A small image captioner, trained from scratch.
Training: nadamw at rate 0.0015, 6800 steps.
Rows from block 8 of the image encoder, named by matrix and row number. Each number is 500 + 40 x the weight over the matrix's rms, rounded and kept within 0 to 999. All counts start at 0. Numbers have three digits each.
# fc2: MLP down (encoder.blocks.8.mlp.fc2.weight, 128x512), inputs 309-411
fc2.63:547513508447419363428588495424514529502542460444466439550492602448494577549504466488466479488450493501489458486525462471494497532490498524486496439417522490495490354407398393535504515599458572457472418399445463420379484611484478456456446561523523506540397439439466486456528482537480457518623620493516605490519
fc2.64:519546519471493530500502504572507501504493514530511500492513511544506477490523525498525513492517498518518504523480503519512522499485487487514512503492471490522535525527482556508505473519528485505522519482509506474507462454513480503539479448496498501507478464523531506497499517473534461478489465480482548508462
fc2.65:494464491479478488460538502425478481499503530476450485516530529529487482500474421472478518458481457490474412517538487485512436461522518531480487535496556414485572441441436494577587437438455529434519473521446429440438559546446505470525552546536486480539489532467471519474502478473440403497551521468521411549531
fc2.66:464541516499447537471505493459500498517497435495448482503538489556538513494539516522474562498533461520526487515476496486471445524498493503505493510535515499478521462504518425495538489474557524484508467484486530466499530519514519515506548511529457532513491521526497503459495500486518453520516494496501436530504
fc2.67:518466478482496412461562514442504503497532434373392467531474549436434543534444480528451530536436440418486488459414426462477569507471463504507473463474526502450484450420433510482530524541466538498498487463476470468502448598488398467478423555488495448554450444486447497427453466526480451521558561494483535463512
fc2.68:472491495621524480526457514507489483550497552511562523492527523469502492444540528421499503452553507494531530524520542533525495434528521507457552521557473502477485489544525388541455492441499483487509526517561485516439536463488524540453607518568473499484508400518552507575533534461528488474515507468491434497513
fc2.69:524529484470528470465468469494521461469486519522516521499511552501474527481506537542511495515515504525519538459432513519477556521494510470518485517515485489510509512504490503470543544564496481519492525497526484484536426509559468509513455471465497543562508574552480509473492498519525501498472535517497581430458
fc2.70:490564463509553477500487542556516486525517400471444475489399491536520522505509504475448508562491496544526525528501490462507611441470458452493539511518514518472481457482479572507543546505521473500520509530433554564483470496513533497442410485469508422486532426514508444525505521510503520488478512481443557431461
fc2.71:476388450464453506466526515486479526480512432490430444515453465468483504508464465522482446523499450449527453541504480477482478457497475523480506464503518462463531518462530564478508502443470510470492482542504432478467549533435487488533506517515532458474530599523504492488492460530459516510533526479515407494489
fc2.72:469587513460568500488441483576493484487470594545569499448556498571558481453561540481511498516523538576537508544543539539555528493508502497485482551595482545542439529566517442507516519441535436523487561552537486506514470381592572548523566441468485515458597557476517505628466519464570536469387414523455516514504
fc2.73:493585578454469583530458533497484508531488491450459547478518471528535494461539526462502602499512495555519497576574550491556474555517498506512547543526424529498537509531518474560381504442536456552538521513509523511567533407543579479464511477534465492518527494501515541506635521479532532483476415480494495475502
fc2.74:474475491529453596523503493535495495504474480500487493508498486471491481489504455526491456455523497490510468481544474502460493508516493479490540477501502489477491548522539602456494486484470485478508469585469433490593537504522563492464488497506503476516551561564515474528511492530441564482508513462496445475480
fc2.75:484525465474507461484569538465474542491517521456531533536479489442533479501532475438474496497519486524491464539485542502557454500547552502490468491474501478515450457480490461559435518465476518537475471488472443534396550530459513519408571543514519478458492453467452505538500494535499474508540527473537483498513
fc2.76:487579520489493569503406476557524473492468528529492550441549424590512498469526526508518543550540491536504516529544526523502533479504544491521468561530488596538488561553525560491520498443531429494483562553616529483604418370562558485527513422464498546450528581568517497506528497481515505475381348530481479520503
fc2.77:520529514481518483468477423609503498508519509563505505502494470553487505518500497540508455522499495467478507584493498530488479527483505488526395480539526549520465505522515429485547534549503524528470478474505465434504495508544520527559525530485489461498522502473552488486483504538511418485504465506492512476493
fc2.78:476495517526539557520454521467499497521496522538551538472487439515567470472572585445512567469553568554531532462500543530511466510480500489505570516556464460487538542569583424481477482416555461539518540478554558532493492426484505537476514444470488519466557551514517507568501536459547577482428422493470472498493
fc2.79:498494506501543457492516575527471472514514482485440525501515514501537507500542511454456479440518494538511486496502525497536541476485483484512522537523481447504524450487506483554515461495487515473503527557456527527423502497473480520514479485517480482521559447503499506531490522465515426489525550479475514486531
fc2.80:467437421557491447500541480486536534545507533501520455523481474452490484516437437493487447562482512468495488485482491535473492489505502523500510469488551508489491487489455516491486523460492490491538455482476471507482524531484469493495557537493518484457483550451492486506491504519428498522524504482513410516517
fc2.81:504460516470477431472512454481510499460523597566592485513538526461496504530507476519512471558496575509525518460557529572512449519529503493498489496519513440557488443565497364518475507502557486529534492406543455435505516521499512542512495503509515545558477583443500476541515517528525508510519451509519576499501
fc2.82:497579518599556565524389496619500469489478533549481537451508402559541479471577635494539538501574525564542603563521519521533588502453510480516487516564440495530496609594677564475468497465553428569518635649621561624540459406549546535550541391476478530441618529527513505577479522474559558478379369522465488491474
fc2.83:502511514459551500478449548555521470512494510453452546471464501478446486475480529524496540580536490555529497434545515497493597578514489490477578546515470488530487527503524631508519498554504450561511560589535458574596456464543517469502385421457511515495560459531538492536480490481491519512439446547460565530449
fc2.84:468532509375622531461443507598520491565485504491562501476383532441438494466510563501485510535501510516488538486499449521514577438504482455516553496461499494486508523490473511480436547538481442532525545434532502556584429464567549523488444438459510492482526449495532487514511488483552550496447480474438527497457
fc2.85:517551512499557463537460528565539475457479531465536532479496493527453482521503565529517544609479558555502550428470466480501643529441493455492499531508463539501490482508508564510532506527505442550473487549516576578532425434520498497478417440435497525498503497552479459488459514450505553538458502551472573592480
fc2.86:518470500462510484524514488477522510489511484466518476517468496375484525530469439491453468533481507514471447447494467482464480492535497517497509461491487446459481465456493497511453526515469524455493418457465534503476480521490469487360432507504534461543479395520499477462505465529447534518515520503542559535516
fc2.87:491510504438497607532482496489477476534480561575543537502554423525565469464528465483515515470501527480505464485473539526531413545542524481521534490551491462545533526534481484507520486487477484466581477433512470467521539498489482514528552542511497540453475564470490490483572510475512591522494444476501477527466
fc2.88:474455507593579478526447502550475498485499476498531515461507536436506477509504517481494501497467518526517552406527444479460580484486506512486535450538470486468495546520568578454493471503496485498515505597453565590490440451450521490438429440436494449510577448470483485566480488442467546514444433523469512561502
fc2.89:523582538473537532465493516615517510478531448418440548492514421562520498543554551515480545536542454578487506531484488461514562531462508496530459556489509518497478526507466548504504512495512474550526545491491530532526480430568493450508529464514489483484513390558492505473488460491532456504411437554487535469498
fc2.90:488525436570514600492499505528501500505491472447467451505460479577491486506510435512480488464525448525476489454429441502488523498485504521507501463472526507474524590469485572451535522487475484492520480580422453481575488491541510456449487491475509457499539481525487503478483437504511485486457520482478454478457
fc2.91:512567519409570617505445488628483484516481551511508478465483464551486499500527453522513499580505510532475509492492501494485509548490510474510472509534498486526492589538483577499539490525519466503496502532468489502551443445534537506519416467479507489484566559500500487502502517482501532532441467487470523580470
fc2.92:480525533501525506533494530473494521454497540491513540496496505495519495486503558494490525442507511516503533494535533530508530526493508504490495500502472503521475504516535515476417520468512514537490551522524513549553518482496510495471517468505484514475513477496480515511491500509500541507486491551502494519507
fc2.93:510508482484493575505461498507493512522482562494491521471475471492444506483487502528508494495485462527475526478427477485497552514493475483502498500421493513491508607457509605436456526516470452500447500542456462537595430466591511483506460455456502492421495534563465520454496454520502538513431532517457545464484
fc2.94:479415477569482400499563480394453512487546508469494457548488557483493505557435476488485433497476464426484477491503495460474480413528496503500445494500540473469508451485497421483477473472476590484461470467462465507418537595393463474456535577537526494506445486448483499469448467527415430509590559537541462522557
fc2.95:523451500555403425510514531452527502476543416510440545541467486459519516498517468541503499426538533524520445541548532479470510490489531467530434549513487531540501464525510475535584514531553529525523476493484491465544491552517484501388505502538528513487475567565537480489462509570550453501541527497454526402506
fc2.96:470449482527474443498535517442484483471514410481483506541469513514513466508533520479479481475479460501526511533601514469496468453515494542481450514488511444465499415469481467538494484462496538455453510512511534468413580551435517527544528544520501523500480509484492511506468491520448440515547550474534422491536
fc2.97:459491420588505489499483511570495469499486475475454479498540463516529483510537526514496492524564479540528534581584493508521534478523483494483489492529508477465447502531552523510475489432502482504538525557543584527541554447539544490539564528520488519489562514499541512562510478515474512502490429483530414480547
fc2.98:474488506484542445486543539442466472540500429449523465516538571405553492507564556428485512513524508524534506482552548481509476467521471552466517512535416420474496454493483465578439433514495527467537550409563584493399573513465481525489515504535480544563477372489470510537479508457517498492558490427563507465535
fc2.99:555549475523515439490516500588537505492529520475457467488491498559444558564477459555497502556477509498483487480477463468473581526500484460504490495512495500451467450506475515472557525589509500519520496504478518492524417505538463462494406485458545483554478471500508471479486496535508408527496493529470600477484
fc2.100:499512554518494520511488477409506527479475462530586530494486512540549515508516547484543499413535510542523522428479535505500468543506496496487499493544486528535513475521512409495520509545515482531481486470511542516488472515520513508542524476476487521493504481461494519514484533479555531527491491500495534524505
fc2.101:374491368513639634561357564685506450685420478659568530388355341574537370418604558540494517522558581588586560552559475597509635314415470445481649460594503458466615607619543549522427490376546348520704581618541646617446563302473537588519443315433466553418565533530596436601647598454543594455327359474416345446378
fc2.102:473439505604442444525574521332480529509489409424457468552515565468559490502490471375472519387514452489505489515452551466475431484516497566514521507511509465460509480495483386565516455470478572465498459497375544466447606584419424495356585595581490448561449305429485536464472505547521455493567567488527459507538
fc2.103:449454493598455431490541527436491513517515425495480501519505560437513495495497461438472525381514491473501430517508497485499509404492477546480482516459512540465515425471449411586504473466492533476470469458417509458400525534424412477405569564553488472452423384472506516462459492508496457507534570466499404532553
fc2.104:463507497554568458492483467600495469497505515519503463469508501486501501503506553547514459593479533491508551490551456508492536487459513481511476506543509505498479494522483501544555487485537480513510516481531527527476467472512470512548483424487520508526494556500563484555449509489464490496473467500460511520477
fc2.105:491443445516552518487534493513461481464494461503519482506479489509482496525508543527517444486474444464488540514519472469509493469516503490505458452481536439503487556494534517512481510496460490472470549500514543515478553521472475497575549531501534466472479562483465492506479492524492475496523581457521439435490
fc2.106:497413512493449464501527470439500541562514517526529479515514529468499512496471416487477455493494531438508416531484517506532408522552497511514520440502521505499498461462475456525491468454472526460526436456494448440440552568452500519457527583525503479474474527459555504501547536506451521521575532493539452558487
fc2.107:482518521458501531544476501482515503483490504549492487491467499528481487477518544573484527485464530551527525436437432536502534504457474483504512485521497492479538528542521522439435518530482473523480485538479534542589434436528517528441409468463490492538551536506466477501494494497526519534476546476446508497472
fc2.108:505435511458506460530515466501487525536511591538581484498532554370502498503489477473535448519481569456480436484479531518476442484504506493500534499483477516502491450521490434507487485522527533484534474411541453458421493544482453533470466503486487483523436517468520487494527534504462566476494471478501527533484
fc2.109:486485500518491442529488480522487517502500543534475490486526515521489497485459447480503502531510528492532480518510519509484569451510506485485555504515501558532517474503504587472540511505508499481492450569516459549562459492536508499449477458499541473527550512499525498530530515499464569483488440531501530488485
fc2.110:516503556555506532500491440550501482477501542562537513496559493575515513513522592527532505527502493526482556437478491519501501515481508469503503474544470535519504533570526447500388452533524505516545552512489613512520449444525507524614521450464462474600478568530488494468527498482479475476485439517516561502470
fc2.111:497520522525524525502514494460494512480505494471547541491515511427506535497513549507498526535478499497511533461528484477503489555520487504508501474522473510512456523490516455476445497554482490535485494496477535545486475480530519482474484467499527491552511513498488509523486495505489562515508483509507574514479
fc2.112:505520518548485469532486520521525515495508542490511518479489461428483514528460463524494520597502505501515495549496498489472535526514501477489460509493514532498492468498520624457475538511507462495475498560506510564563474459523516501468471486503515493429499488543505487541486472518485524524464519515479522575502
fc2.113:481474527522491499522466507463494503513495536507520504508579498509520504469508534496499511462516517495531539483521512524509505499514507505479468490532481523513503519523544491490469457485470458501499548567536453510497503457521513507535542518500496511484563564520517516553527514477505512480476448521479488530498
fc2.114:458404484499468523500537500420473478491509463550496478514514503530520504499523509478505489348499517509490495505525514523496457434508522498517457504528516481515539464541513399543518470420518531479511472494483518485470562560459554516498609554558470510514517579468482510505557514504513487493586505470537368451523
fc2.115:508464543405471481521504509451522510501501468462535436517502562535480537488515469495491501480454498489519464474488499474504490500499462516469477482468494539486478441483414393550501480570509505497486470420475474456481461529493470472423471492522465482552450467501518509488530533502521492500524527485490525464515
fc2.116:490518519502484555499436482507509525501472564529618519456549536583495524477525515516526513467524531526490455433487500523494468539470493498493495519505467506526512482498512484495531433519550478485471543496515509468511435426508508546531444444458470540513532585450483515519456517437516581501455469530463493559520
fc2.117:487460495493468526526525570487492500493519420411408490523503487466502514491456515479490529480501452468493510566549519474477490478527522500498478498440516540483541516473517530499433518472492497482477538457496515484567544522520481458525542545549511479437480499574518496488546482561465472465531535503510448403488
fc2.118:519506515560448513519525492528520501379538483518488528510444473534470467509471498531508486474458544515485486553548502482461556466450512487501520500504568556558497523522467523487528579515502488506523443503423475488524517532543460481506512525550514480494483530472449510429444497560514484493533605497484480429489
fc2.119:509520519506503547480516523566469520494494441519421487502431513576542508521491459490516505491453489513477548504481453518500563472466477485494463481526519475470541562516465516455570495517502499508512437498419531467460467490506478497512431486530474511580510406481491506514514493493505487493498530490508574464489
fc2.120:493519480484502532451524504481500482467501435441394491505507519479470507539495528519482492418464439495491498539463434415472511556471498509495460473439495505476520527407480531535546493535462535498421452489475466460483461535523475416499438545517509504552462451542486536454496438513499471497520549475515489418508
fc2.121:495458444354469515495539530492502505456502509525475456478445473554484523500468452534500462544477474468525456504465506503506461539515505496515480461462560439507510529465476532444506561502468493492493463470564413476555564514536513500545474519499553506438497563503466509490534499538496527505505577470514498433454
fc2.122:520550505466522570497480464629515500509483558535525525491491473503478505492494476503513485551503518509515508544540484524508521499502470495516508486461490518483502525506483519556516520492513476497518475459490510502543505465534508512514449445498497487537485505493526498506571503509487500469486419481493511443466
fc2.123:515498516437511513466473477553502488450514572587580506465495539547470506486504516497513456516482543494459478439467511528494462518512475505481521485448479478527468501490480484475570483550489490506450524454511473434464445476504461535589411473468478491506500510501547500534496534457499507505449510533480524510518
fc2.124:539504515520516489483501475562470467498506491525532506492517508528544503520509547495491495493524498527488513524512517488525535531481492498504527508541470477533479494495490520498565470536541488494536530527471532515450483482522486500546455469508485510533536503486501487511491512464504463515485377518517578501489