Weights of a small image captioner.
Model: 15.1M parameters, 32-pixel images, encoder arch vit, encoder norm layernorm, encoder activation gelu, encoder moe top_k, encoder num experts 32, encoder patch size [4, 4], encoder layers 14, encoder width 128, decoder width 256, decoder layers 8, decoder norm layernorm, decoder activation gelu.
Training: nadamw at rate 0.0015, 6800 steps, batches of 128.
Data: trained on photos of plants and fungi (iNaturalist), 45211 training examples, 19.3 epochs.
Rows from block 5 of the text decoder of a small image captioner, named by matrix and row number. Rows with one number belong to one neuron. Each number is 128 + 32 x the weight over its row's rms, rounded and kept within 0 to 255. All counts start at 0. Numbers have three digits each.
Before each neuron's rows are labels from the 100 texts, of 14976, where the neuron reaches its highest value: "tokens" is the input token at the peak. Only what is clearly more common there than usual is listed. The data: photos of plants and fungi (iNaturalist). In brackets: how many of the 100, against the usual share in percent.
# fc1: MLP up (decoder.blocks.5.mlp.fc1.weight, 512x256), inputs 0-63
# fc2: MLP down (decoder.blocks.5.mlp.fc2.weight, 256x512, transposed), outputs 0-63

tokens: "family" (50 vs 5.8); "(" (33 vs 5.7); "marsh" (11 vs 0)
fc1.292:162167155136141116117108157144126172138143103143155103136103107148106078103037166171119121148157127106155175046141079121092159099137101103109114151120201119169151129112137161118104107159157138
fc2.292:154081162160208107073140136126095122114075143085158126090111087110158186157109104137216097193127129139072155171127116168119130195085127104133161151050123102106145126135118114113104152112067134

tokens: "jacobaea" (27 vs 0); "barbarea" (14 vs 0); "prunella" (11 vs 0); "senecio" (10 vs 0)
fc1.480:129152142125089104099152170103130127115185096151143135137104132109057179175066106074125089124155129080150166149126116127174092164099131176091140100141129143115108126089113087147132087139158189
fc2.480:119113144114124140112159110131085108084173132109147090127137187156127107107124132164169140091144073116072137112124077175125143111164149140162127137133138092071162178144067117104131132120098094

tokens: "cactus" (72 vs 0.1)
fc1.3:123159087138099119159065124111178183166131218165179128181111179172091145109121115089097127172127135092161119109181080144104106149133080085141062106151204139162092101122146144081131136099141141
fc2.3:154144132145080191123126116155098109159110151163144081135136109145141130122083110111148159158112165086161123120168136114148127121131104102106066134152120159165107121061147138117085121174000132

tokens: "common" (26 vs 0.4); "virginia" (24 vs 0); "picea" (12 vs 0); "red" (11 vs 0.2)
fc1.502:105159106057075101125076072138176104141124115092126103123116112122147139107160180166133137161125155106114084066124114112182161131156107114083120088131080072086140106208145096147121175093217152
fc2.502:123129136131122163127114134166122177190192131107092091125115103150078116101062111122194176114146073079122129130155091148141172112120113169111118070200128136166128081128128157127137116161045099

tokens: "family" (51 vs 5.8); "-" (28 vs 1.5)
fc1.434:153151043175138110110163113165163103164114140171109106122101149170136114155168141105092163108113173109126098124095126165102146118190100115106096126153100111093108143152213113068129162082213118
fc2.434:132118140154068150131104136078107128128126076119103113152131109089105106123091183156151073147134080150120147145141157101132085129128113181128156123185175136156117090100088096149098117193032144

tokens: "family" (24 vs 5.8); "<end>" (20 vs 5.8); "wild" (18 vs 0.2); "echium" (9 vs 0)
fc1.165:115128114148099169140124133150130119130100068123223146123097125159085122080120155093158121173165096123085143146094107141124139129182163188125091085160105148139035149151134148096137124050180208
fc2.165:123158185128111101131170101185164068084144178078121186119179157140168133147145147135154182151129154062159165106118115091150157161088113106079145155156199139177095053085124153089187115144089114

tokens: "(" (48 vs 5.7); "trifolium" (10 vs 0.1); "field" (10 vs 0.1); "wild" (7 vs 0.2)
fc1.398:131136092113107172137095120080092135136102102071123106148152140086074100143127178141151111115114118163140085165159104154126122118138099109068160111080075095081143167125153132149128096143181164
fc2.398:112115141172102121153167117118141123162101161222181109151074076133156159131116126061153141107156140084104161124111100117122133100184174142127156097089151170165124136097188138123096159145065132

tokens: ")" (15 vs 5.7); "poaceae" (9 vs 0.1); "ranunculales" (7 vs 0.3)
fc1.508:125189122109144173134103191147163201134124076153160129156166146076154131120147108121067122138143106144160129087110054144091073106120142160063072089115129189151100105168089126119107087160158173
fc2.508:130138151093105145106126186136103094165077133147126143082129156161127140133087177154154122170130113104136135121144128159137138160110107122076099157149063018116145134173155226144092112103061079

tokens: "black" (22 vs 0.1); "california" (11 vs 0.1); "yellow" (10 vs 0.1); "american" (8 vs 0.1)
fc1.88:103131150132094151088123126181103169155125079112133117080118137094134189126122054068065081104126118158133091108185130154148128160138155164106151109154090190089104116153183170145123133084231115
fc2.88:116082069119071118119117105117068217134180127156112125145121130155076061231146108168131191145134146081163163147144115099165115111124118165154106156169157084130080079104074118129111118142110144

tokens: ")" (36 vs 5.7); "asteraceae" (7 vs 0.6)
fc1.413:159168199129201137160165096147131153149166119129103139143165098131057152115129091124094157147100148111165102147134102129107087116123113145041092159168105110163110110123121103111128100137143191
fc2.413:130149185198162125137113191145138153164090098083129124150145103123073143161173128133167131131110114164098109151170092140062103141108197123073099165118131121149103113183126192134123101107083121

tokens: "-" (42 vs 1.5); "family" (27 vs 5.8); "stairstep" (16 vs 0)
fc1.500:140132067115098168141074152123124083188165086152118109093049124167053144129152102198139114135114143124147113110158100088154122147149085149126113103103018114093071151134120137163130155097202144
fc2.500:044057169157156165036132148156156141122132153041131115142146135097150135148131160161140114114105198087115113090114155093118123124120091188149134110141112156158096164081181158095146136138132123

tokens: "ribwort" (16 vs 0); "jacobaea" (14 vs 0); "lysimachia" (10 vs 0.1); "banana" (8 vs 0)
fc1.300:139122124122137084144083165166187156126107137095159110170140121108149113140146165108161128109142108163137154113189134160190126095132093102129168097115148126102081105120093091047117154126183129
fc2.300:110108107144128074161112141127157048133128109113153128116109148173149205107070096173176144114139104108087150140149137150173112090105169128072130118059183145166070152148184106136146124110064133

tokens: "royal" (15 vs 0); "sugar" (12 vs 0); "ashleaf" (10 vs 0); "hedge" (9 vs 0)
fc1.104:107180089117129184137150122130095144163116130177125118095139125157128086169110131160139077110162109063123095146096130113103118174160124094123159091126117171079074149154154118181066102095195168
fc2.104:137153157130170152108147130160138123106083223029108130130100195093173136113131124107113136098102157156148162115119111177137158130137080108166112171148161096102201096109124155037137116154049081

tokens: ")" (50 vs 5.7); "-" (25 vs 1.5)
fc1.251:110097124149173133089118108098136145124108089068166139118064129207064141082080129184168126138145105156140102115121172121117059200126157092152069106141107093167107152090137097100141173088157108
fc2.251:174070082119113194162142141151165142170118150142140101130197115138128109167154151138127118153133057099109147146084079123141239108176170126107179142161101123116162149143117108176074129113138128

tokens: "false" (33 vs 0); "ground" (24 vs 0); "balsam" (10 vs 0.1)
fc1.117:151100127086115181125071153126117116125097101080110119076127150130122086175176124135077128085122183163156129072145142105139160143131113129104148092149121109120094133184087154210090096109141171
fc2.117:161162154156123107158166099118153155108123174125188103081091101168160177142189113143127130122140125127089150091115075123096120088104152144103147114113089182097093156158133175115147130122118138

tokens: "asplenium" (10 vs 0.1); "-" (10 vs 1.5); "convallaria" (8 vs 0); "scarlet" (8 vs 0)
fc1.92:124193148122132214177085103220178118109123170151123132142151138152120174112107131142111158127148098121114171112114112110154171160200089088114092183121127122125110182142147079069089181125135108
fc2.92:172145099119110083135146127093175147126142099130147182139135132084142136097106143129093113131100120150116089092133093088071190122166139129120190150153112122155190130147142151079136163169183080

tokens: "-" (35 vs 1.5); "(" (33 vs 5.7); "common" (20 vs 0.4)
fc1.279:084141137160109096127108101079145136106112087160152140122129120145095182113154111071091167107129123091198096111183096152147073137120114097140144149168179150130082094196104144143141133120166128
fc2.279:135099095130162175146135133143115110107153158178142185055133103202084114161110137136114118134153077083107194122126113147145129109109116075141141169142154155103144138148144120195093138111125117

tokens: "oil" (25 vs 0); "novae" (18 vs 0); "ruta" (8 vs 0); "bursa" (8 vs 0)
fc1.486:088095118148135143163106085177185132142096195112118151126157083124135163159140167073117165172117193102112096133233132100113099101104117134117087151143180105088149139171111073081113102102158153
fc2.486:093148094121185077088094152098119138128149127147114101099095061199110113121146076085104106135155177160078099102144080122140160153165119100202153100112101112111229097120133163122101134159064043

tokens: "yellow" (12 vs 0.1); "virginia" (7 vs 0); "white" (7 vs 0.1)
fc1.261:097105125089149208167121141125115146149138138120177127111132096105126115121109113157118151174144087082111170082155160078142098152124119081111087105159126082133134188140143082149126117140154135
fc2.261:130107147156110137141148097165124047105108124160124147127138084095078092131128150128184143118134120084118196102107141175131153142131199125137166137077099094043132108129142161205138183124149151

tokens: "white" (13 vs 0.1); "northern" (8 vs 0)
fc1.325:165109123126144172152115127078165149133122103081155157095160189087134141178096126085104069153125110072127129167216115121113158126119082089111112110119168129098169146144135042133094142119153154
fc2.325:111130106143110162144140172153092180132111123206174130164106058205102119124108073108155150117102155101126113125054135177122106142170146112096090113135096131186130082124114150122153154087121189

tokens: "(" (51 vs 5.7); "filipendula" (18 vs 0)
fc1.373:161128108068126142098127138172142136118150136102153076217159096096086100141148143130149104174100108125146145124147143082139111116196077189061083116129110171141157087116055161147148075142160135
fc2.373:105103148153179104112149092141145096186169131142116103139068153161089123148161158153161132072106103106130126136147116116101140153138201155143174135053166103162093116143152200146137157090131096

tokens: "(" (41 vs 5.7)
fc1.470:134151152130132169131069125101137100153119097065129117150077121118090139081159148145086095104106102147139149150177166136217101182155131117141159121085130113089065069147154085150103103075148137
fc2.470:150074119110135122190188147170099122080131151133151162099112053071203151107115176105181104161127119131112149115173143101087173099106154099127138192129118093163193129053093122158105137141192089

tokens: "-" (35 vs 1.5); "common" (10 vs 0.4); "pacific" (7 vs 0)
fc1.346:110104127106139149137129153094101112143128129139199111066112154198137157138151166115137131122112150150139074106136125130145089099177165102136139107160107120080111150154154099170148123081226106
fc2.346:144126100153130138108191116180138153082116140115111163107143122061092134128155133149103149093171115102118138132122118146105119111127104127129171133159158176121114118122130118054137184168009141

tokens: ")" (41 vs 5.7)
fc1.466:109122137100103154140107117185122107176142112174097117094102104124073185185151092127093094158145198054099118143139129136192057188164128177124149126138165140145062124195101090169146086146123151
fc2.466:136148154140168166132074108119120121086125130124128056142127124186130160144108120125128140121126106134099103121118081147155098148128128100122114154151140079124153130105088104100144110139133153

tokens: "yellow" (11 vs 0.1); "malva" (9 vs 0); "wall" (9 vs 0)
fc1.115:125168112109121159106150093121076156212123146125101138089197137174145133183126121119099095196140132122099214110137129140136127097097086069132083154156061067114142129131143133162105077124151127
fc2.115:106122149161096146156123117113174136131097137110088195091111115159217109162133174109138162080148161154166133112170151113107160081150117154131130190101119090107132200122201111088128119122104068

tokens: "jacobaea" (30 vs 0); "barbarea" (17 vs 0); "linaria" (12 vs 0); "prunella" (10 vs 0)
fc1.503:097172188148127172109110150146208134120103078094189147113129150115129164089119113112097101116114149152184105110188181172169151184098101144103178132139085114170095175186126128106124102153161135
fc2.503:128120121155118111149179132142115099114182146101071125129126147128183178132149113083114139127130116168080158102144127132090162133099134154139115081192129132124165072067051181099162133111189106

tokens: "man" (28 vs 0); "crow" (13 vs 0); "a" (13 vs 0); "trumpet" (12 vs 0)
fc1.218:100108087154174121082126079128105120115100154091115124105126145167080095137136107170094126105105101049121186137132163165137133161158102210122152111187111052089103125148122149103133120065165145
fc2.218:135088098165106154156173124079111136115125127126125148107173122152100095182106092161088151118118121093072123118098164102133164167156089159121128124128202047121105129148101105084134101122056138

tokens: "common" (21 vs 0.4); "bird" (11 vs 0)
fc1.203:155151118102083139135105126103093068154136117138135096119099166170135106143159181138096104051086199100171120095148130122190174190095135134108141114149173114076131096161178106118126126103136108
fc2.203:130181123165080066097188084177132136098133148087087097108204091163152093130171110212104148119102094167142149155134159129040110096107141137110122156146167140132169097163108168164107121162163087

tokens: "black" (19 vs 0.1)
fc1.83:111171172128114183099107113116137160094101096129120138090161105070118075156186155109098104084116154175136112161228174201196141144097063157106168100097144125108139136167151099129098109104190124
fc2.83:122161112109081154216121117144169150124146139147109196155145194204113144166061068180148131135118089039108136100087101084091136105153140111122121083177141086154097143095150126133135111113173148

tokens: "(" (71 vs 5.7); "humulus" (25 vs 0)
fc1.94:156122069135088167186103098191174167059109098121125148130133171130114134076123107118112110105146150105149182125115117115181140125159060143158090150129106132156131189121137150168044123113126104
fc2.94:190122132113189123141100134139144115102183125143161111197126079129117110119101170126143184157134121097090162139077096119150120148092174091126112141099177102113084153081147106110110161120110127

tokens: "(" (33 vs 5.7); "hoof" (29 vs 0); "family" (12 vs 5.8); "tipularia" (10 vs 0)
fc1.365:184153113184127118143136098108106099140156151109125143083153124144107144152075084112096141133157145144104125184137138120155139133130105166140134163128124182097149167129109082066105086103169138
fc2.365:097122078082088120117154152121127148094148074159146174115099069121100094145097180134141152177117150177123128119086176140153092078110161146137106113138172162122091169176168166114062152066145106

tokens: "lythrum" (33 vs 0); "(" (24 vs 5.7); "order" (14 vs 5.8)
fc1.217:096088126097139163123129070136156172145151119159152107127129129158087128126086113166137103179151140149104153159136090182112087163114130119168150143130164121161136123140097093180105116139182113
fc2.217:179112133159107171094171146128106149100143172119098103130097155067110145140157120074139160072142050059166163159132146131187114210148117140130123097158133076128150130125108060059151121149086122

tokens: "white" (21 vs 0.1); "(" (12 vs 5.7); "erigeron" (8 vs 0)
fc1.439:133170111104119140142123066111194163135194058164123164136116147187053195082096095142104144209189107057157150119151124123115111081165116115113097065156126160156129103100145087126087160153130148
fc2.439:145054132139117083111136154068145088122131152074159143045065123074146154110184154065173113129141153189041142121131116134143198095047131152130125114087093093118118152150135115105139189099111122

tokens: "family" (94 vs 5.8)
fc1.437:178145147129083132136135139114127087173140086115136101144063126155096167097115112113179077093154150157129128146084146155137138173099153118108129097166112151121093133127134113126098127120151129
fc2.437:205082129108183142106168135113139130152165178146119066116121100110149089112141114171096149168122134099115081115165102097105173118127114092073160085152108147098189136140124168116086147066158114

tokens: "-" (35 vs 1.5); "common" (17 vs 0.4); "american" (10 vs 0.1); "western" (9 vs 0)
fc1.472:097201099139137124074118127138189122119174117123174185146094116147144131111103179162113054094149120131178054148059193129147102143155120091103143085106048105139048086202119144074139155127192144
fc2.472:140128155161163123146087143158085130108136170109180086115155124113104142161072177149148077189116112143102137083183104149142080127145093072098151195114154102107141116177142049189117156099133123

tokens: "cactus" (46 vs 0.1); "beech" (23 vs 0)
fc1.179:113152064087112098167088157133128150188144132167188123104137109122065143143105121147123096171126134065089140157107134137109122114175096129140047095156073140160124052158154183117130152073140139
fc2.179:116116101160088115137147151127118104083100202158149109149105118214146112179086167120115160167106166091175071104154117091141145168140144086105115200143196158132123103163202166082139106127000090